{"crop_scale_min": 0.7, "isotropic": false, "norm": "layernorm", "hidden_act": "quick_gelu", "mlp_ratio": 3, "widths": [96, 192, 384], "learning_rate": 0.0013, "beta2": 0.99, "max_steps": 27100, "lr_schedule": "cosine", "warmup_steps": 810, "weight_decay": 0.03}
Rows from block 5 of a small image classifier, named by matrix and row number. Rows with one number within an expert belong to one neuron, the router's apart. Each number is 500 + 25 x the weight over its row's rms, rounded and kept within 0 to 999. All counts start at 0. Numbers have three digits each.
Before each expert's rows are labels from the 100 images, of 14848, where the router gives the expert most weight on average: "strongest on" is what is common among them. Only what is clearly more common there than usual is listed. The data: microscope photos of single blood and bone marrow cells.
# router: router (model.blocks.5.mlp.router.weight, 32x192), inputs 0-95
# up: expert up (model.blocks.5.mlp.up, 32x96x192), inputs 0-95
# down: expert down (model.blocks.5.mlp.down, 32x192x96, transposed), outputs 0-95

# expert 21
strongest on: cell type: artefact; cell type: blast
router.21:465537527508502514540489527502461514520471518477509507484481503466498493550516509513494493516540457489540492536503535541488486526522518533491504434490472519506437507508522528484461452447507483520493488519495486523452457480466513495523551530485517514469488552500495517452486506464525503560
up.0:546487481528475525494515493460512487497552499524487467469483531497497481496504511482495494524498495556505489483502478468466494518492497492464489501504494565491508511502507467514473479516521499507496496513469479523517500492524484501490506477521503529436505475475482517516478503490509537520
down.0:523478483476491485503504472513438506482526518517489517498542475508497456510496491501528500473485500544505490483485474531470459497529546506461509483515470520546511506531494491499501485507536461512516536490479491510510467537538553494493526483523452518507476505505536483527464498540489508485
up.1:504430453499504465491469467527508522516533504487478512487517514516505540491512520479429530512500494472511492516508501470470532453528517468519496488483517523491498511511479475564521466512467499514479523500460485519503494519514495482492521490475518458538457488468524488475481520533475469524
down.1:488527453496466476482500487489486487482516568506452516464533511535517523549529492509494537488458505477447477501505517537490492470474534501508483517492525486474515510501475486480507525450538517500473519496461450482477464483498547463490481468488515476489483465521494440450478580486529533523
up.2:505510489488465528491497523458489525509513531485523512509528521497508459484481535503532568479494512464468524503498508506504452500485450526469494476536485449468493525491501501497486488479481468459453492555510514488520496493500503502537500494475504487500500502499522452496510484463482487475
down.2:521501506532511496525464506507496567415510496472492483509504487499484508474490530500501525498510501483532483481497506488534484494538483526477463496526503429499521513510499514492516481561505525458518490490527545498495522461473499503489502522483490482521460486566475503500514475474543521492

# expert 29
strongest on: cell type: erythroblast
router.29:531491483520485512478500538509489547485521473502513516503499531495515524501504533519480504479515468469479528495479459523489509479509541478496483511461486497478453504518548466495532541472484533463492540503436540469472510487526474505512568482507513471501469478478501508526488491547516507505
up.0:530533471558460483478490476501509491487484522508478514515518467473426515533508484533462491490482489491496469522538555489502480505510463543480512503431492535494492459482495467485471515533483511511534447533481479495535494490482494485507514495490518532492467452512509500473468484498492528462
down.0:462513509438499526524478512472529540482495467496501485489449536519537533553560501495469519522489486481511500520512504518520513495567507500528498536493466503518503499520530534535541494520486502530479471505490519480471498514487474504476475491498509512517510441514501465529482515491497527479
up.1:548449484526487484498520527520494480531536483465498502505502460497453511538520464541482482471520464488499565511460492541528473501524475505509503467455498526495511528486497453516485472499533491522509481521526480471526502458495496485460491486510515506479495471473503518488482435476526487511
down.1:520499487446487481493481518514511497475523523466490468499471525532509510567514522489534482546501505527486569480516495496480514464491536466504479534514517549534489508529479523490548478495501514519439503490485460510474451536550518482476483475490491516534489458531500441517490508496489505512
up.2:508475511534504542479539492519531491523491504518495485515470482492521534464498482444492487532475509517476473533493480446515501478494455495426496500479522516505523524524454531514520472470514545468486502476480551500508466515519477499570468502484487494511563485511546540527455507491468500505
down.2:520519495512526476509525533500498487524489489522481545516531501491478481472508476527520460468494500504514491460500488510486499535459488488466558465499470486480504452479470501485489534512508511500508497486491483517527509520514513491490494512501486507498457531486474519445478472515478509492

# expert 16
strongest on: cell type: lymphocyte
router.16:510517523482509514516510525501521530539509500449513504453553518490523483491474476497504517515477517474515532506470483493465456547541491489495478536519468514509503513540504521455480470533516517505484471532473482506495510490464539493474541497494503486533472495515486488459516480465451515507
up.0:535523540557506523492477496510504498513502499524489541506505488491490532490517482524574489494481510501509525469538535570492514512529502498481556477478505494495525452513492509519490514510518473477517481464472514475497494480477500508501513477479470532522511495527536499497518512490555476509
down.0:471479494510469520501489484507476447502509482478505519445502444481473504502511529519471488485488451493519507515476523504510512487485493525482476529511532506510528490526540493496489496481453465477544485444539514443485490481486521465553509498499533534501523461478532509545522527499507525494
up.1:468522527491498446509555479470454503460543497475531507521487492531495499491515477478496528527533549517466469534491499517524514496474520529524509531498473471517517465481501485478507522476533477482447513483465469496483536518494504480530497434516523472496507531516517451496510485501472510484
down.1:499489492510507496485544533504502550483514507495470492508500502493487519499480468446508480499485568486500474459516518478466531480546458479508492479539452521484452478511491479511547505512511509505469471536497489539523490529564491554495523498533461492528525477516515475486441451544509532548
up.2:492512523521454475492531484482471481448529473477493510505497495499520506483444492487466528536488561494459466563506481479522514510481514497523508531532472468521495521464498475455462517487542534495438515521474469473478471506506511506513544450505514463492534451486498468509503488494466519485
down.2:511483478500520506460539489480513547510515489551464499551462528475485524460492446438502495516516550489469511461536494477501495520534489478511536449502471502482500472467511515494510500532526514517482515544481469531530521480537489543441510519511447500465537509518498503455464474538531497517

# expert 12
strongest on: cell type: erythroblast
router.12:489489519475539479538535520515497508475493534488483517490516483512527433502459524457524473510483519505552510486520536491492501525480507515475510459523492508502511480488490535464487551497444496509490508485482503528492452472495507536538459494531485440521492510487536531474533478507547556536
up.0:473489493491510519512499485481503507476503453507515520511486473483507515534496461529508504506515500465504503519423484498484436485475515520536517531531505515549503490502465486485484513447481530505505545506521522463538471461489520508462515543451528470463526484520540483512553497495531494507
down.0:483555520524529510507527480492518468495473493482480438511549524513514513496505488489482465505470507467441512477542499510498516491496491497525515487500473492469467520536500529531512493509511456486466450537476479515456507488472456495492535474484501498542485515501538498453506498522475474498
up.1:490524491520475477468538467477475455546483497495501468439490501472524481472486493487488521554530473530470512511484487537467513496526535501480483445494551474527470560483529494519491459476517548528496503506479518524443481467540487509484504512535494483466517491462469483485492524511465496517
down.1:472495501483529478507510478478488522504499504474496544474470481482515535534512498535471522511557485473485489532485496479524520484493472483513508492523514531544500515514535514498507482483491478525467507498498483454446533457496489505534493477502510468487495505507538490502454523485503538537
up.2:465467506494522512464506459502533486505481464539523517496497450478491519511500476480500523510496470456515551462542511500503440516510490516489506541470493491466489514508521468482518485461502474535492496491486449466528486490498533531516507553545552537485521528482517489478507540512484490484
down.2:511514485520475519475495473457505466499444508504446475496504533506510500512508526471487518514490513465459526499531517482511524491463537497493472537509514537520486553488465498475504496454503505457525485484525513502492482526487504501505478457485532527483527481504515488496497536509511500515

# expert 14
strongest on: cell type: promyelocyte
router.14:523497454531454511437452499501548525530494550514476504524465492469499531519526492491504537531493495524489488453509535490485499496489454485484511513516508533474452527516554519482503484474508549508505509477519495521509507528522470474531507525479490538521508525490511455470478460481474499470
up.0:502476494513506516484478491503506537501519511517445492490482516504517489544447507546457497476469486499501490473504492497492549464521514478488496494473518511499477501461534528490516483517525500497525494484520533498492480475545501512519485511501533503483534523457485515517493497512527496515
down.0:487487500469476503503508475517511534512533476540501548502527506476469510483512498486494520465432533528510486531480451486522438479506475532504511474481524513510503485506519505486497505528491470510572534506468506491540507500516490496529542505508521512474494521498506552505535502495501484484
up.1:465495483518521506514479552488509526503496504492522502482500503503510525421522529501523519478487473505528521487468523541470527504539512528483526469495469484469495498525472523506520526508519513479504472482498525503426551512464524465465517497506508479492504511503505536505509526507452534450
down.1:512485492515483497455490437518503480507506517522459550475515485462474497516487485474473525492495512513472477494471494475527501492481516504520499480494549509500493531475484519461540509504543502520514543493473505481532524460492506496516533482553508479466545552511541475458488522500525539526
up.2:535490523503490493496501468541469492516478475473519442484495516471487455449486440523482500451502513528508538505502511493491530448519481470469482491522440519453501479490512501489506460493490520498485505522512507513483508472516498515472537499490478534533532503524523519453506501509476408550
down.2:545495477535469458508545516543463475498537524532498513539510479486473491529497477519540483508517497540520493471449498550458493518498501533501533486526504498516492497506473473469470545502508498528489474490450532514510501536520527530526488468529459522498488485505504447530430490515502532518

# expert 17
strongest on: smear: peripheral blood; cell type: lymphocyte; cell type: eosinophil
router.17:519530478479535516501537487474509536515556479503536467512441522468475544487462538468493522539482499455478491471514462489506434514488504524472528505533447471494514495464523530508530483523460505468489464515490476466522510539531502496468448517511538488518453473537505494475555479524499521485
up.0:521489463551488480503506500537545501530524488496505470511534504515475469483492527496505485515493484523478536519474520522473512489498491567482482496527506478502472517462499500532525501474517531499484533545515490534441474545485450544512502513441501523527540506492438498510494488453511490487
down.0:500450460520507505493481513499479468511520522479484515513507465516486462462519488480509485481473478482497519483527492474502527479514509453470466519524486536518553485481509473495488475510449494475556523436546513523556471488527528444515487529503515520467494489517482512495503509520505530542
up.1:501483497507506473480440522528519465532475514504453484444475519498478525507508515469481469504489498500483532467515514519457486492467444503524481475549482538517517521490495474572486518505516484465436480507497535532530532497490524465511494518503485492496504493531499469537493492504553492503
down.1:482536537542490505499480472499490469478514443468486505473471442522501507484508522500480523483542474510478484534470546490516495501511544525505475474467529497502497537491515544489476494486497499479508505480516522463517518472465501483505509494547548522472543513475552481504493534511496522530
up.2:545475480497490530515495509516478461465508462523465497518482531566520529499430506497522527511476483505499517516479481495492535499479520522502538543483489468447494524520498510497511499506494470435491490480510486523511543504494527432511503480475479537530500523474501484520516499532521509541
down.2:490474485470498514492551516502481508543528508518516546496493509491508501452511506539500490486476517531524469513485468496449529508481485453501536485518528444519499437515491479531500523505455484536502513525514539528493508504527517519513532507521466525527503496468519485515516487471489484456

# expert 10
strongest on: smear: peripheral blood
router.10:492512486507520542523527535497475507489499514511560484507503475552493461525499528530502490498554501504459480495500485518527468457472545518513507493501490522514497460517509477518501445501493502474498515467439449440482496557505540437490555520508518493497453529490484530491507513516539485496
up.0:519463532488442491483501508502464524546489447515483523491527470507520501513431477519464484490496504495516536492495545485501535523517479505499464466521500526518491547409531518497458534502513489516432537500478487509520503493511505488502520484509503505520513465472521493510523505501469439476
down.0:449447451494509520474486458508487487530513498537457475476516512468506482504473518458495540529521487520530470478493490453534496499494514504528471538512486491517496494516472509533516451504498497499576532467534501471499501462509504509499494506499499492522514535503508505521510509532496522488
up.1:517528485471554525520502475510499499511535456529481494524471464489507466518509511457524475500478511540516519494499524488504497476489503510471516500524523521465487459501519453460488472510544487473514506487551502506484491561539510486516459461496474551499474515466512519518508465492460497508
down.1:497509481487470500488550528532477496549523487527460527500502553488515491468520491528499526523527501519455486500517491506521499543468525503467522511463558506513571475476506524546469498484478517475498500486481498487538498521520513469494454518501483528480456450490511479526493549520483511506
up.2:531469514501487459466513540519510482512498460534497491517527514518505494495469500483444515505494562486499531502498491490480502520478505524501494509491525471515505496460449503563513501532523446526528526512477476479474529532465470517459497532548486494482520526459505525512470516509480477511
down.2:520521523520516491502473507468533524463498526505472463509509534546510505528506512496498551512511503497466539522533492481531495490541535509527468527488511501487459559477480549473528502475523539517473541533477513503502508484485483513466509497497523490482527506529488456484501515480522496505

# expert 15
strongest on: smear: peripheral blood; cell type: platelet
router.15:485538493473480506537513539484512529496472506501516491505518478494459507509515513440499495505503523466454496483538499483517469504485515482484523484489458503486525522479507486505493470472464539498482496549504492461491525469497553508548506451498472495496506565521544478487521508510484522486
up.0:486513467498499522455501544502509493517477518493482512522422477492480499519484528467523507514499502504537522459541491502519486494532481488509513477471540488463468520510505467490473451530498499527520508510489496518507483544516496511516480507524495536450522531485515492432499483504567470493
down.0:557489527504506483482475488487514497508485496445554492499511446534461490493471547524501546500565548501537521529482497496492493494512512500486481477527528501516485539520501509471492512506515489503499522479498519500536516480480508504529507494514528488468504519526491513514510508450505485504
up.1:498506493506469505525477503531467467518525524516505511468464459532484534536473507525527516473511520517495508536530494502464471497497517535508490489507534486495562470498480485468470541492505511480518468472497481527514518492477511480530503556507523506523528450499485501500540441490465498500
down.1:533472473499485525489513467506493460529536548556512478495504523500497481545494505472511511519454507528487528473495468480472485495504526516516487532510508558535510523496478486448515507486500482520532521474470506524524450522550540473520503476528488527476515539491493468537496493535523493497
up.2:508502466516450486461516514497462514445542541501537530494484493507492516440520475501504496533466532463494550485504526537455479473496530483485503538524545470537498504506544484536476541509511505506494516453446513488490511493503484525512490459478524457550493495485484495492547496502520543539
down.2:495525502516501482492518509465507486522469568525492493547512525502529532512507465465489490569509502468474523485511536482510506530450483494531488523503524516447513521478477478465507503472504532494508482490475509535499484524514495512476506486506471501460491484517457469448488546484516496524