{"model": "image classifier", "dataset": "microscope photos of single blood and bone marrow cells", "train_examples": 97085, "image_size": 40, "crop_scale_min": 0.7, "horizontal_flip": true, "translate": 0.12, "rotation_deg": 10, "color_jitter": 0.1, "targets": ["cell type"], "num_classes": 17, "arch": "convnext_v2", "isotropic": false, "norm": "layernorm", "hidden_act": "quick_gelu", "mlp_ratio": 3, "inner_norm": false, "moe": "top_k", "drop_path": 0.15, "num_experts": 32, "moe_every": 2, "expert_mlp_ratio": 0.5, "experts_per_token": 1, "shared_expert": false, "patch_size": [2, 2], "depths": [2, 4, 4], "widths": [96, 192, 384], "kernel_size": 5, "loss": "cross_entropy", "residual_init": "scaled_by_depth", "optimizer": "adamw", "learning_rate": 0.0013, "beta1": 0.9, "beta2": 0.99, "eps": 1e-08, "max_steps": 27100, "batch_size": 256, "epochs": 71.5, "lr_schedule": "cosine", "final_lr_fraction": 0.1, "warmup_steps": 810, "weight_decay": 0.03}
Rows from block 5 of a small image classifier, named by matrix and row number. Rows with one number within an expert belong to one neuron, the router's apart. Each number is 128 + 24 x the weight over its row's rms, rounded and kept within 0 to 255. All counts start at 0. Numbers have three digits each. After the name is the row's rms in percent of the matrix's.
After each expert's rows are labels from the 100 images, of 14848, where the router gives the expert most weight on average: "responds to" is what is common among them. Only what is clearly more common there than usual is listed. The data: microscope photos of single blood and bone marrow cells. In brackets: how many of the 100, against the usual share in percent.
# router: router (model.blocks.5.mlp.router.weight, 32x192), inputs 96-191
# up: expert up (model.blocks.5.mlp.up, 32x96x192), inputs 96-191
# down: expert down (model.blocks.5.mlp.down, 32x192x96, transposed), outputs 96-191

# expert 3
router.3 091:134114124154125125086146103163155153126088107144165098112146134112158109143134097080094077132116115138111163128119103132155128100125150106133129149136155122131152115098094132143127142145134167116070113124157128144093111149165132173158159108101138138141134127106149111116131150133129099094
up.0 100:130151095109129136071147129091155119126161092150153119133163157106092116098066153160161164116138128119108116131096119149113124092115126078137139142132127136130127140138138136121131134099114164159109107121139137142089116125084107178129117108112155116149146099137104106094124152119132081102
down.0 099:119120128117100160118112161096192109103132138134157111132127125133150141132109132090128127113106155166136114101115124126138094160149145111123099112152144109134129135183093186141116167136174104120111135133056114134147101140113136120151099131167149110161098113163118158098152130111113166111
responds to: cell type: artefact (84 vs 9.8)

# expert 24
router.24 104:156125151122086146136133143130140090138153134131087117107136109163093137145137116106148135112158107173094123090098173136159126095097148121067109087170135105117153133123131143105102128106113120176178174158118142122145102129115107148108113117146123072172166148148148112099124136107147107159
up.0 103:175144118104118135138053126122116131125156096121148073122165121151144118125176130093140134145126120131147124143155144122159094115134098109128098125181156151171124099129111176108103145133123129124142072145114127113115140133091143155112156160167143109141126144151150097134136148130128103143
down.0 100:159084139122103128099112091159139126154146115129121113124146154106124098123136139107094099116118153110141139133125132157133127144137143135101133124132152133121171181116095154157102149091133125088120136157102123089113057117145158100131117112160161185180161165155080164074160168114127168107
responds to: smear: peripheral blood (64 vs 16.2); cell type: lymphocyte (40 vs 15.2)

# expert 6
router.6 090:111087115163097105139120122113117140085122140139147114134143098171109094076139118123182166137151142087126126105135119114136127128131159151171138094126150148127156115109146122170122141085148167113121130149137120105095174115154158098169136103115117128179154123151158141114106099125160113124
up.0 095:119114110076168120159154145151131141157136098135119162125092129104175121122154108162099105116120143121130136114142120089100140151131117105123169110095150113137152096105084177125136140117081058141147111079129134147144113141132127140105168124133151192115132154091096093157163115138141090113
down.0 087:141113102145124123135138144116168121122114137133106106105096147140119173114160146096129129116135129157129164132131127069140133135138124133111155132072139107132154171100131147122112166125152150139099160126034120138071096137191136150158092165153092169128123118177123142139165154132145115115
responds to: cell type: lymphocyte (37 vs 15.2)

# expert 19
router.19 094:132115167120120170131131125137152151149089138171156125101126094117170087114144167137155100153130180134135093150173110134115089195159122118157189120125111182167143098131088097129094121149169114130149145160120114172100142130144141131136123116184157118109151137134120132125148113093129107121
up.0 093:114105181133144131081140150109152081117138110128128132139128097173145127106121141144109112149086124148108146125128117166110111150131130101151138107205174146164178120124082131141153135120102118140112145132114100171115138151093153201118169183137120120113139160136144111138070082092152108112
down.0 086:113119127162130123134149101128117177128149121110106111119143128136122144145161130142144106142112153094136138156148120171147108151116120117123130101104128122139140116127100116156128125127133118119149115120049136089146131150139125149116169067122109117133121163142096137122125146102157118124
responds to: cell type: lymphocyte (52 vs 15.2)

# expert 9
router.9 099:115112111095162172111157174139138105135113127135112098166106152131141077117151148118096161107096178156132111133145145129107088112152138117093136106123095145099112103127156119141135177124128086183175121116091163147128172141132111125126108163145093137136162118115111125116097099108103185162
up.0 101:136137123105149120129129107154109131124134184133073114135154132136109090117150078165105132101129142141125161106119114140127128138095119168147121120106082145184116150206112137136128134103133129120158087117130130150087138137139140121136123100145150179144133144159154105128136097140127143101
down.0 101:107105106130148115137117137145137149152123127146118125163151138132133146146139067143133149104096105154170137142131170082151141132113140136133095155197144162150190146178115137145088097137099162107137139189087129123076132119141117117134094111143160136130116143114094134079181122104103104142
responds to: cell type: promyelocyte (30 vs 6.4)

# expert 23
router.23 107:105123109177147135123125121154142112158092117133171155087121114134130139092137086097172114089124101104107120110134110123112156135089126104145151187091141125084092162186174141104129146144137143111107122137141113129120071159118109146131100130126121130159151130177121126130109078124095141184
up.0 102:134083149093139151122119118076130114135167127101119138124156088137155110113169135096122169121102132138127137131124122156127110124111135147122123127109120120179133104112097119118094103118089131124099110168153084142134090144084162158119136102141130106142149199116153101135111171113115155143
down.0 097:127139143148090103150141139131117127149116185081115117097127185112142122137105111124147124163150107103122101151128150143111120124107128192139099157200141131102115148162178117110129107119145124113144059131136126124135164091159127138127113134082170144139163133108126123132123082139107092142
responds to: cell type: blast (40 vs 6.1); cell type: artefact (37 vs 9.8)

# expert 14
router.14 114:167138124124102138145122124134100167106149102125122104075140125173141106130093110097137156077141098116187158123130127145076102142146136127140093091119092162158139138105128179143111140108122143097133136136102125097126123170074167135109120151144150133124145135116118149110117146118124129133
up.0 091:134131097154168154160150130136139139134106098125132107148099168154103141118081118084117135095127122148100128088177159183136171117130118164133113119122095101153166115132114108114136124153166104094126117081132175135136157211104147121147115180148141159149111130124138140176115155147185066105
down.0 082:138138131047152165127143171128093159091132093127092107125117125155133210151126137158145131104120114127096158143148122131141114121097129115132112134084131088103153125112151102117144090133115116137115126116215172105122123123131105138134153154143135099087109129111122133166111127159145120111
responds to: cell type: promyelocyte (39 vs 6.4)

# expert 13
router.13 106:128140130091086156164153092145119157134141117141146153137141176049117106124085149091132108152087165131097116132106117133152097171136107097138124089154161137146129156144110098125120118109099122102126072143142127146100146100125147147121107130121150122097135143147124133120168141171146130133
up.0 104:128100182113121139104116125106165126121120134150155122101122101132125110115114091179088152136164140136124139086153128091075143123074156101148150106122120148096143159150128120149093120088111124150159148114131108110133116101119123106145099159147143154128111124142133117125115073162148146103
down.0 108:125106121072133137151158081153101112175174163114115121131136085167141083124104133167098143094104172056132153156192093150136101116107141139128132172130093149140130107137152129141129089090124136138125083096077159122133102144102122089141086146108139133147093130123152113136112111149155129108
responds to: cell type: band neutrophil (27 vs 5.6)

# expert 30
router.30 091:124107086142120136111081119148149120118150095148180176079127110126089133142106124114106164103097121127128094105128105138142133116147139108129124097119139117097138170081146184118108112139109096155101134104154116107179166133129091107129120129159095143116126125157117127113124095153141119120
up.0 099:116125118149104125143088101097157162122150107116148137157129124142133108158161144135128114160125100144070110141084132101153134176157111120164154119112091100094132129113130154100129144120141121136124144123127128192154107170138103138132114117148137135163114159140159083134122087132125148110
down.0 094:113138149105103104121136144109158109124093149143177107119155134106125090150101144102081106121133110138139103122104102118116108159152135109150143150120148131138117153140129163133170159154158104161116124074091096163150107124131084099143140117158108097149134136175162130146103154097110185106
responds to: smear: peripheral blood (53 vs 16.2); cell type: segmented neutrophil (51 vs 20)

# expert 2
router.2 097:141122142110124101141100108159133125135137114098147086131137098154106132158110150136177115126135145156126118176157141108123135089107122121150138118103158132122101127079119141086126083107144113109130154189111162121088115128105118100135130122108135111113146151146124066127097144084110123106
up.0 099:098105156112141156126134158122114137142159135149178107127131157156125118152141119133113102121111139116136117109097116136122075126129135140128135109139098149085148145119082101129131112102115104117147127145151143092122156162131162098064122087158118140164108128139110153170131153144173116178
down.0 094:136134115125119181140152125144097147109125119097121174120111116211164137142099154187146113168156144147067123166144110138146150139124129125088154114127126145152139109101108128129130101096134103116138127098144113126141130141126145149090112126132131105113095130144123159120142093169156135136
responds to: cell type: segmented neutrophil (84 vs 20)

# expert 12
router.12 091:132141152164120133122106110144139127134128119119161111109093131128101125147104128202173116140120149164144143153114119128108104117116151135139062141141126108147152153103129102065111137129086127126141144170134138147119153128136118137139122128133108131142135105145156113110119170081123091076
up.0 097:128167136128167126122139150159105152164127076157151131091113130137127120100140153122103138094128126108159126094134112087116166152092119120118120121143130117143125135150096135177132119113134133104126099064126130185123110115166139121137128168079129133081166140106113122142134124168163159139
down.0 094:102124111127125102127071150144165173143116118135135175125158113156176131120135132119141173108111128116209149137142136154163141140131132148143120117166108127156132109168100115162128121166116153132175114170163125129093166157119123099130117121123103093127105130115111124080132141125091095154
responds to: cell type: erythroblast (66 vs 14.3)

# expert 1
router.1 096:123107152162125119138076122127159111145141138147095122152130157133126099111128094177115137144168078138147144131126169152122139127118138134142125099149143124150165108120178093151130167111108145100101124123117124157129124115107096122186058097122123096147144148152146155108126094104141158135
up.0 112:092152095161152184134116120127104101075112120107101109171100146160105164149150115123178113127102113100129144130107134118146144109114116129134086164117139160171147156108099145151123115148153092140085139131120145142140157101111106143114124127109106129094082106112114116149144139130153098131
down.0 117:156148158090058141145131143114122132158136153143145158166099117143147093108110138138133135104135098128107101143073113097116120155167097111119122125170141135143101116157136164096129134069135136130129087135157093162138145143111125092194095116116141135152132127135147133145109099160112139151
responds to: cell type: lymphocyte (36 vs 15.2); cell type: artefact (28 vs 9.8)

# expert 17
router.17 093:101096148110145157097146137106143105123104100103127119174150120123125147094124154145130136138096133105137169143118122093139162130131115154138157153122107136138163164113094106130123122124137127103148160090142143130112127112149129134143159132134179158123157131078121159129130114133108123121
up.0 104:146097155111131142115130108150155150133103137099165110135163088141099113132137149096127098112124126131094107148145163100133130139167144147136169113182134077127125159135104111150109149071116121118130096154089143064122139153129100154141130120155128143148132146115135131142076131104119162123
down.0 113:144151147120163161102132153097094132114153113164159117142119141134129116104114126125153107134158126154120110127090136087087177133146148153098100089119118157142084087102136154089123123105135145083128156130146145151137168077112161138131113107125138129137130118165167092164123117161147135143
responds to: smear: peripheral blood (100 vs 16.2); cell type: lymphocyte (35 vs 15.2); cell type: eosinophil (30 vs 4.2)

# expert 10
router.10 093:137116084165126096093114152140119121139126141083113145164120103157136144152132127145098145121134204138112119152135160121117129102141164138170157135124123146092144098101106104113173122111133094145088159147131115136151121107156144125114150147127117116111111125100097103136097113126125126131
up.0 101:161173107117141109105140145130106118147167104096113120120119151169135110097169100091119163141103133130161119097131166094146141127133121147132105102146115157132115139115119120115130101127095125139130156157108130168127116140094154138099138156136136147136170137166128143142152139051137123134
down.0 096:152101087102131140139160103133107110098122156157100100132139115145102124123131161146071122098142109137084179139172084159135140162093104125121129146124129167096142146149142148109114135075128111116128119098069142099108089159129097121097124131142132165141143174163108123172122151159153123141
responds to: smear: peripheral blood (86 vs 16.2)

# expert 29
router.29 093:100148128102134147127145135096165102132129101134134149156170162118135128093142168104105108148133167109123110140089150112131122178123166122129112145089120120152112081096111135175139156142111166096108129118066135119150183120142143125083183157102114114132132143128165145140104140141110128155
up.0 097:140113098141131111160170180141143137107150120138168126132109102124098137165118118167141121167108122141125156127091089162110132155145163135120134144130175121149163116136125125106137128137166129175093120089140117144160123175106179113171113119103134154121136082116137113116120135129113110151
down.0 093:114094140111110112139137083111134127129156121091096110111104115151104150098154123153115125151108173158093111128160096132143081176118151062177152170127131144130114138129136153111156127140136149148172080097109107135145133150136086108142147117135141128152095121125099190125117103118134102104
responds to: cell type: erythroblast (68 vs 14.3)

# expert 27
router.27 104:163109095153141121155141097159147093123078143116123136179142111138129098106157136080104145148143127136114102147134126141099116106113153150129108117164090113152151174158127092115112140145127159145196129127128134128131154123141075095132127121108121154116144154132112086154123117156177107083
up.0 099:124121153154107137072157149156119138115113132118079089134090094110129124150141113163134138112089121089102130119118141149151110146145120111139202127137094159123123121118169078106149109120130116142149121146130158181146131150156134129139166099177095078098103121123118125169159155101083147150
down.0 094:114131167133105112142136124125119137091179168146134099125105094159150099102084121153104136136128138099117101127144154151072104101130126128139135138153141126108106101128200123113144091153139116133127123100079132116138126074154133152125161145089166132144130105128160103147106126147129126140
responds to: cell type: erythroblast (55 vs 14.3); cell type: artefact (32 vs 9.8)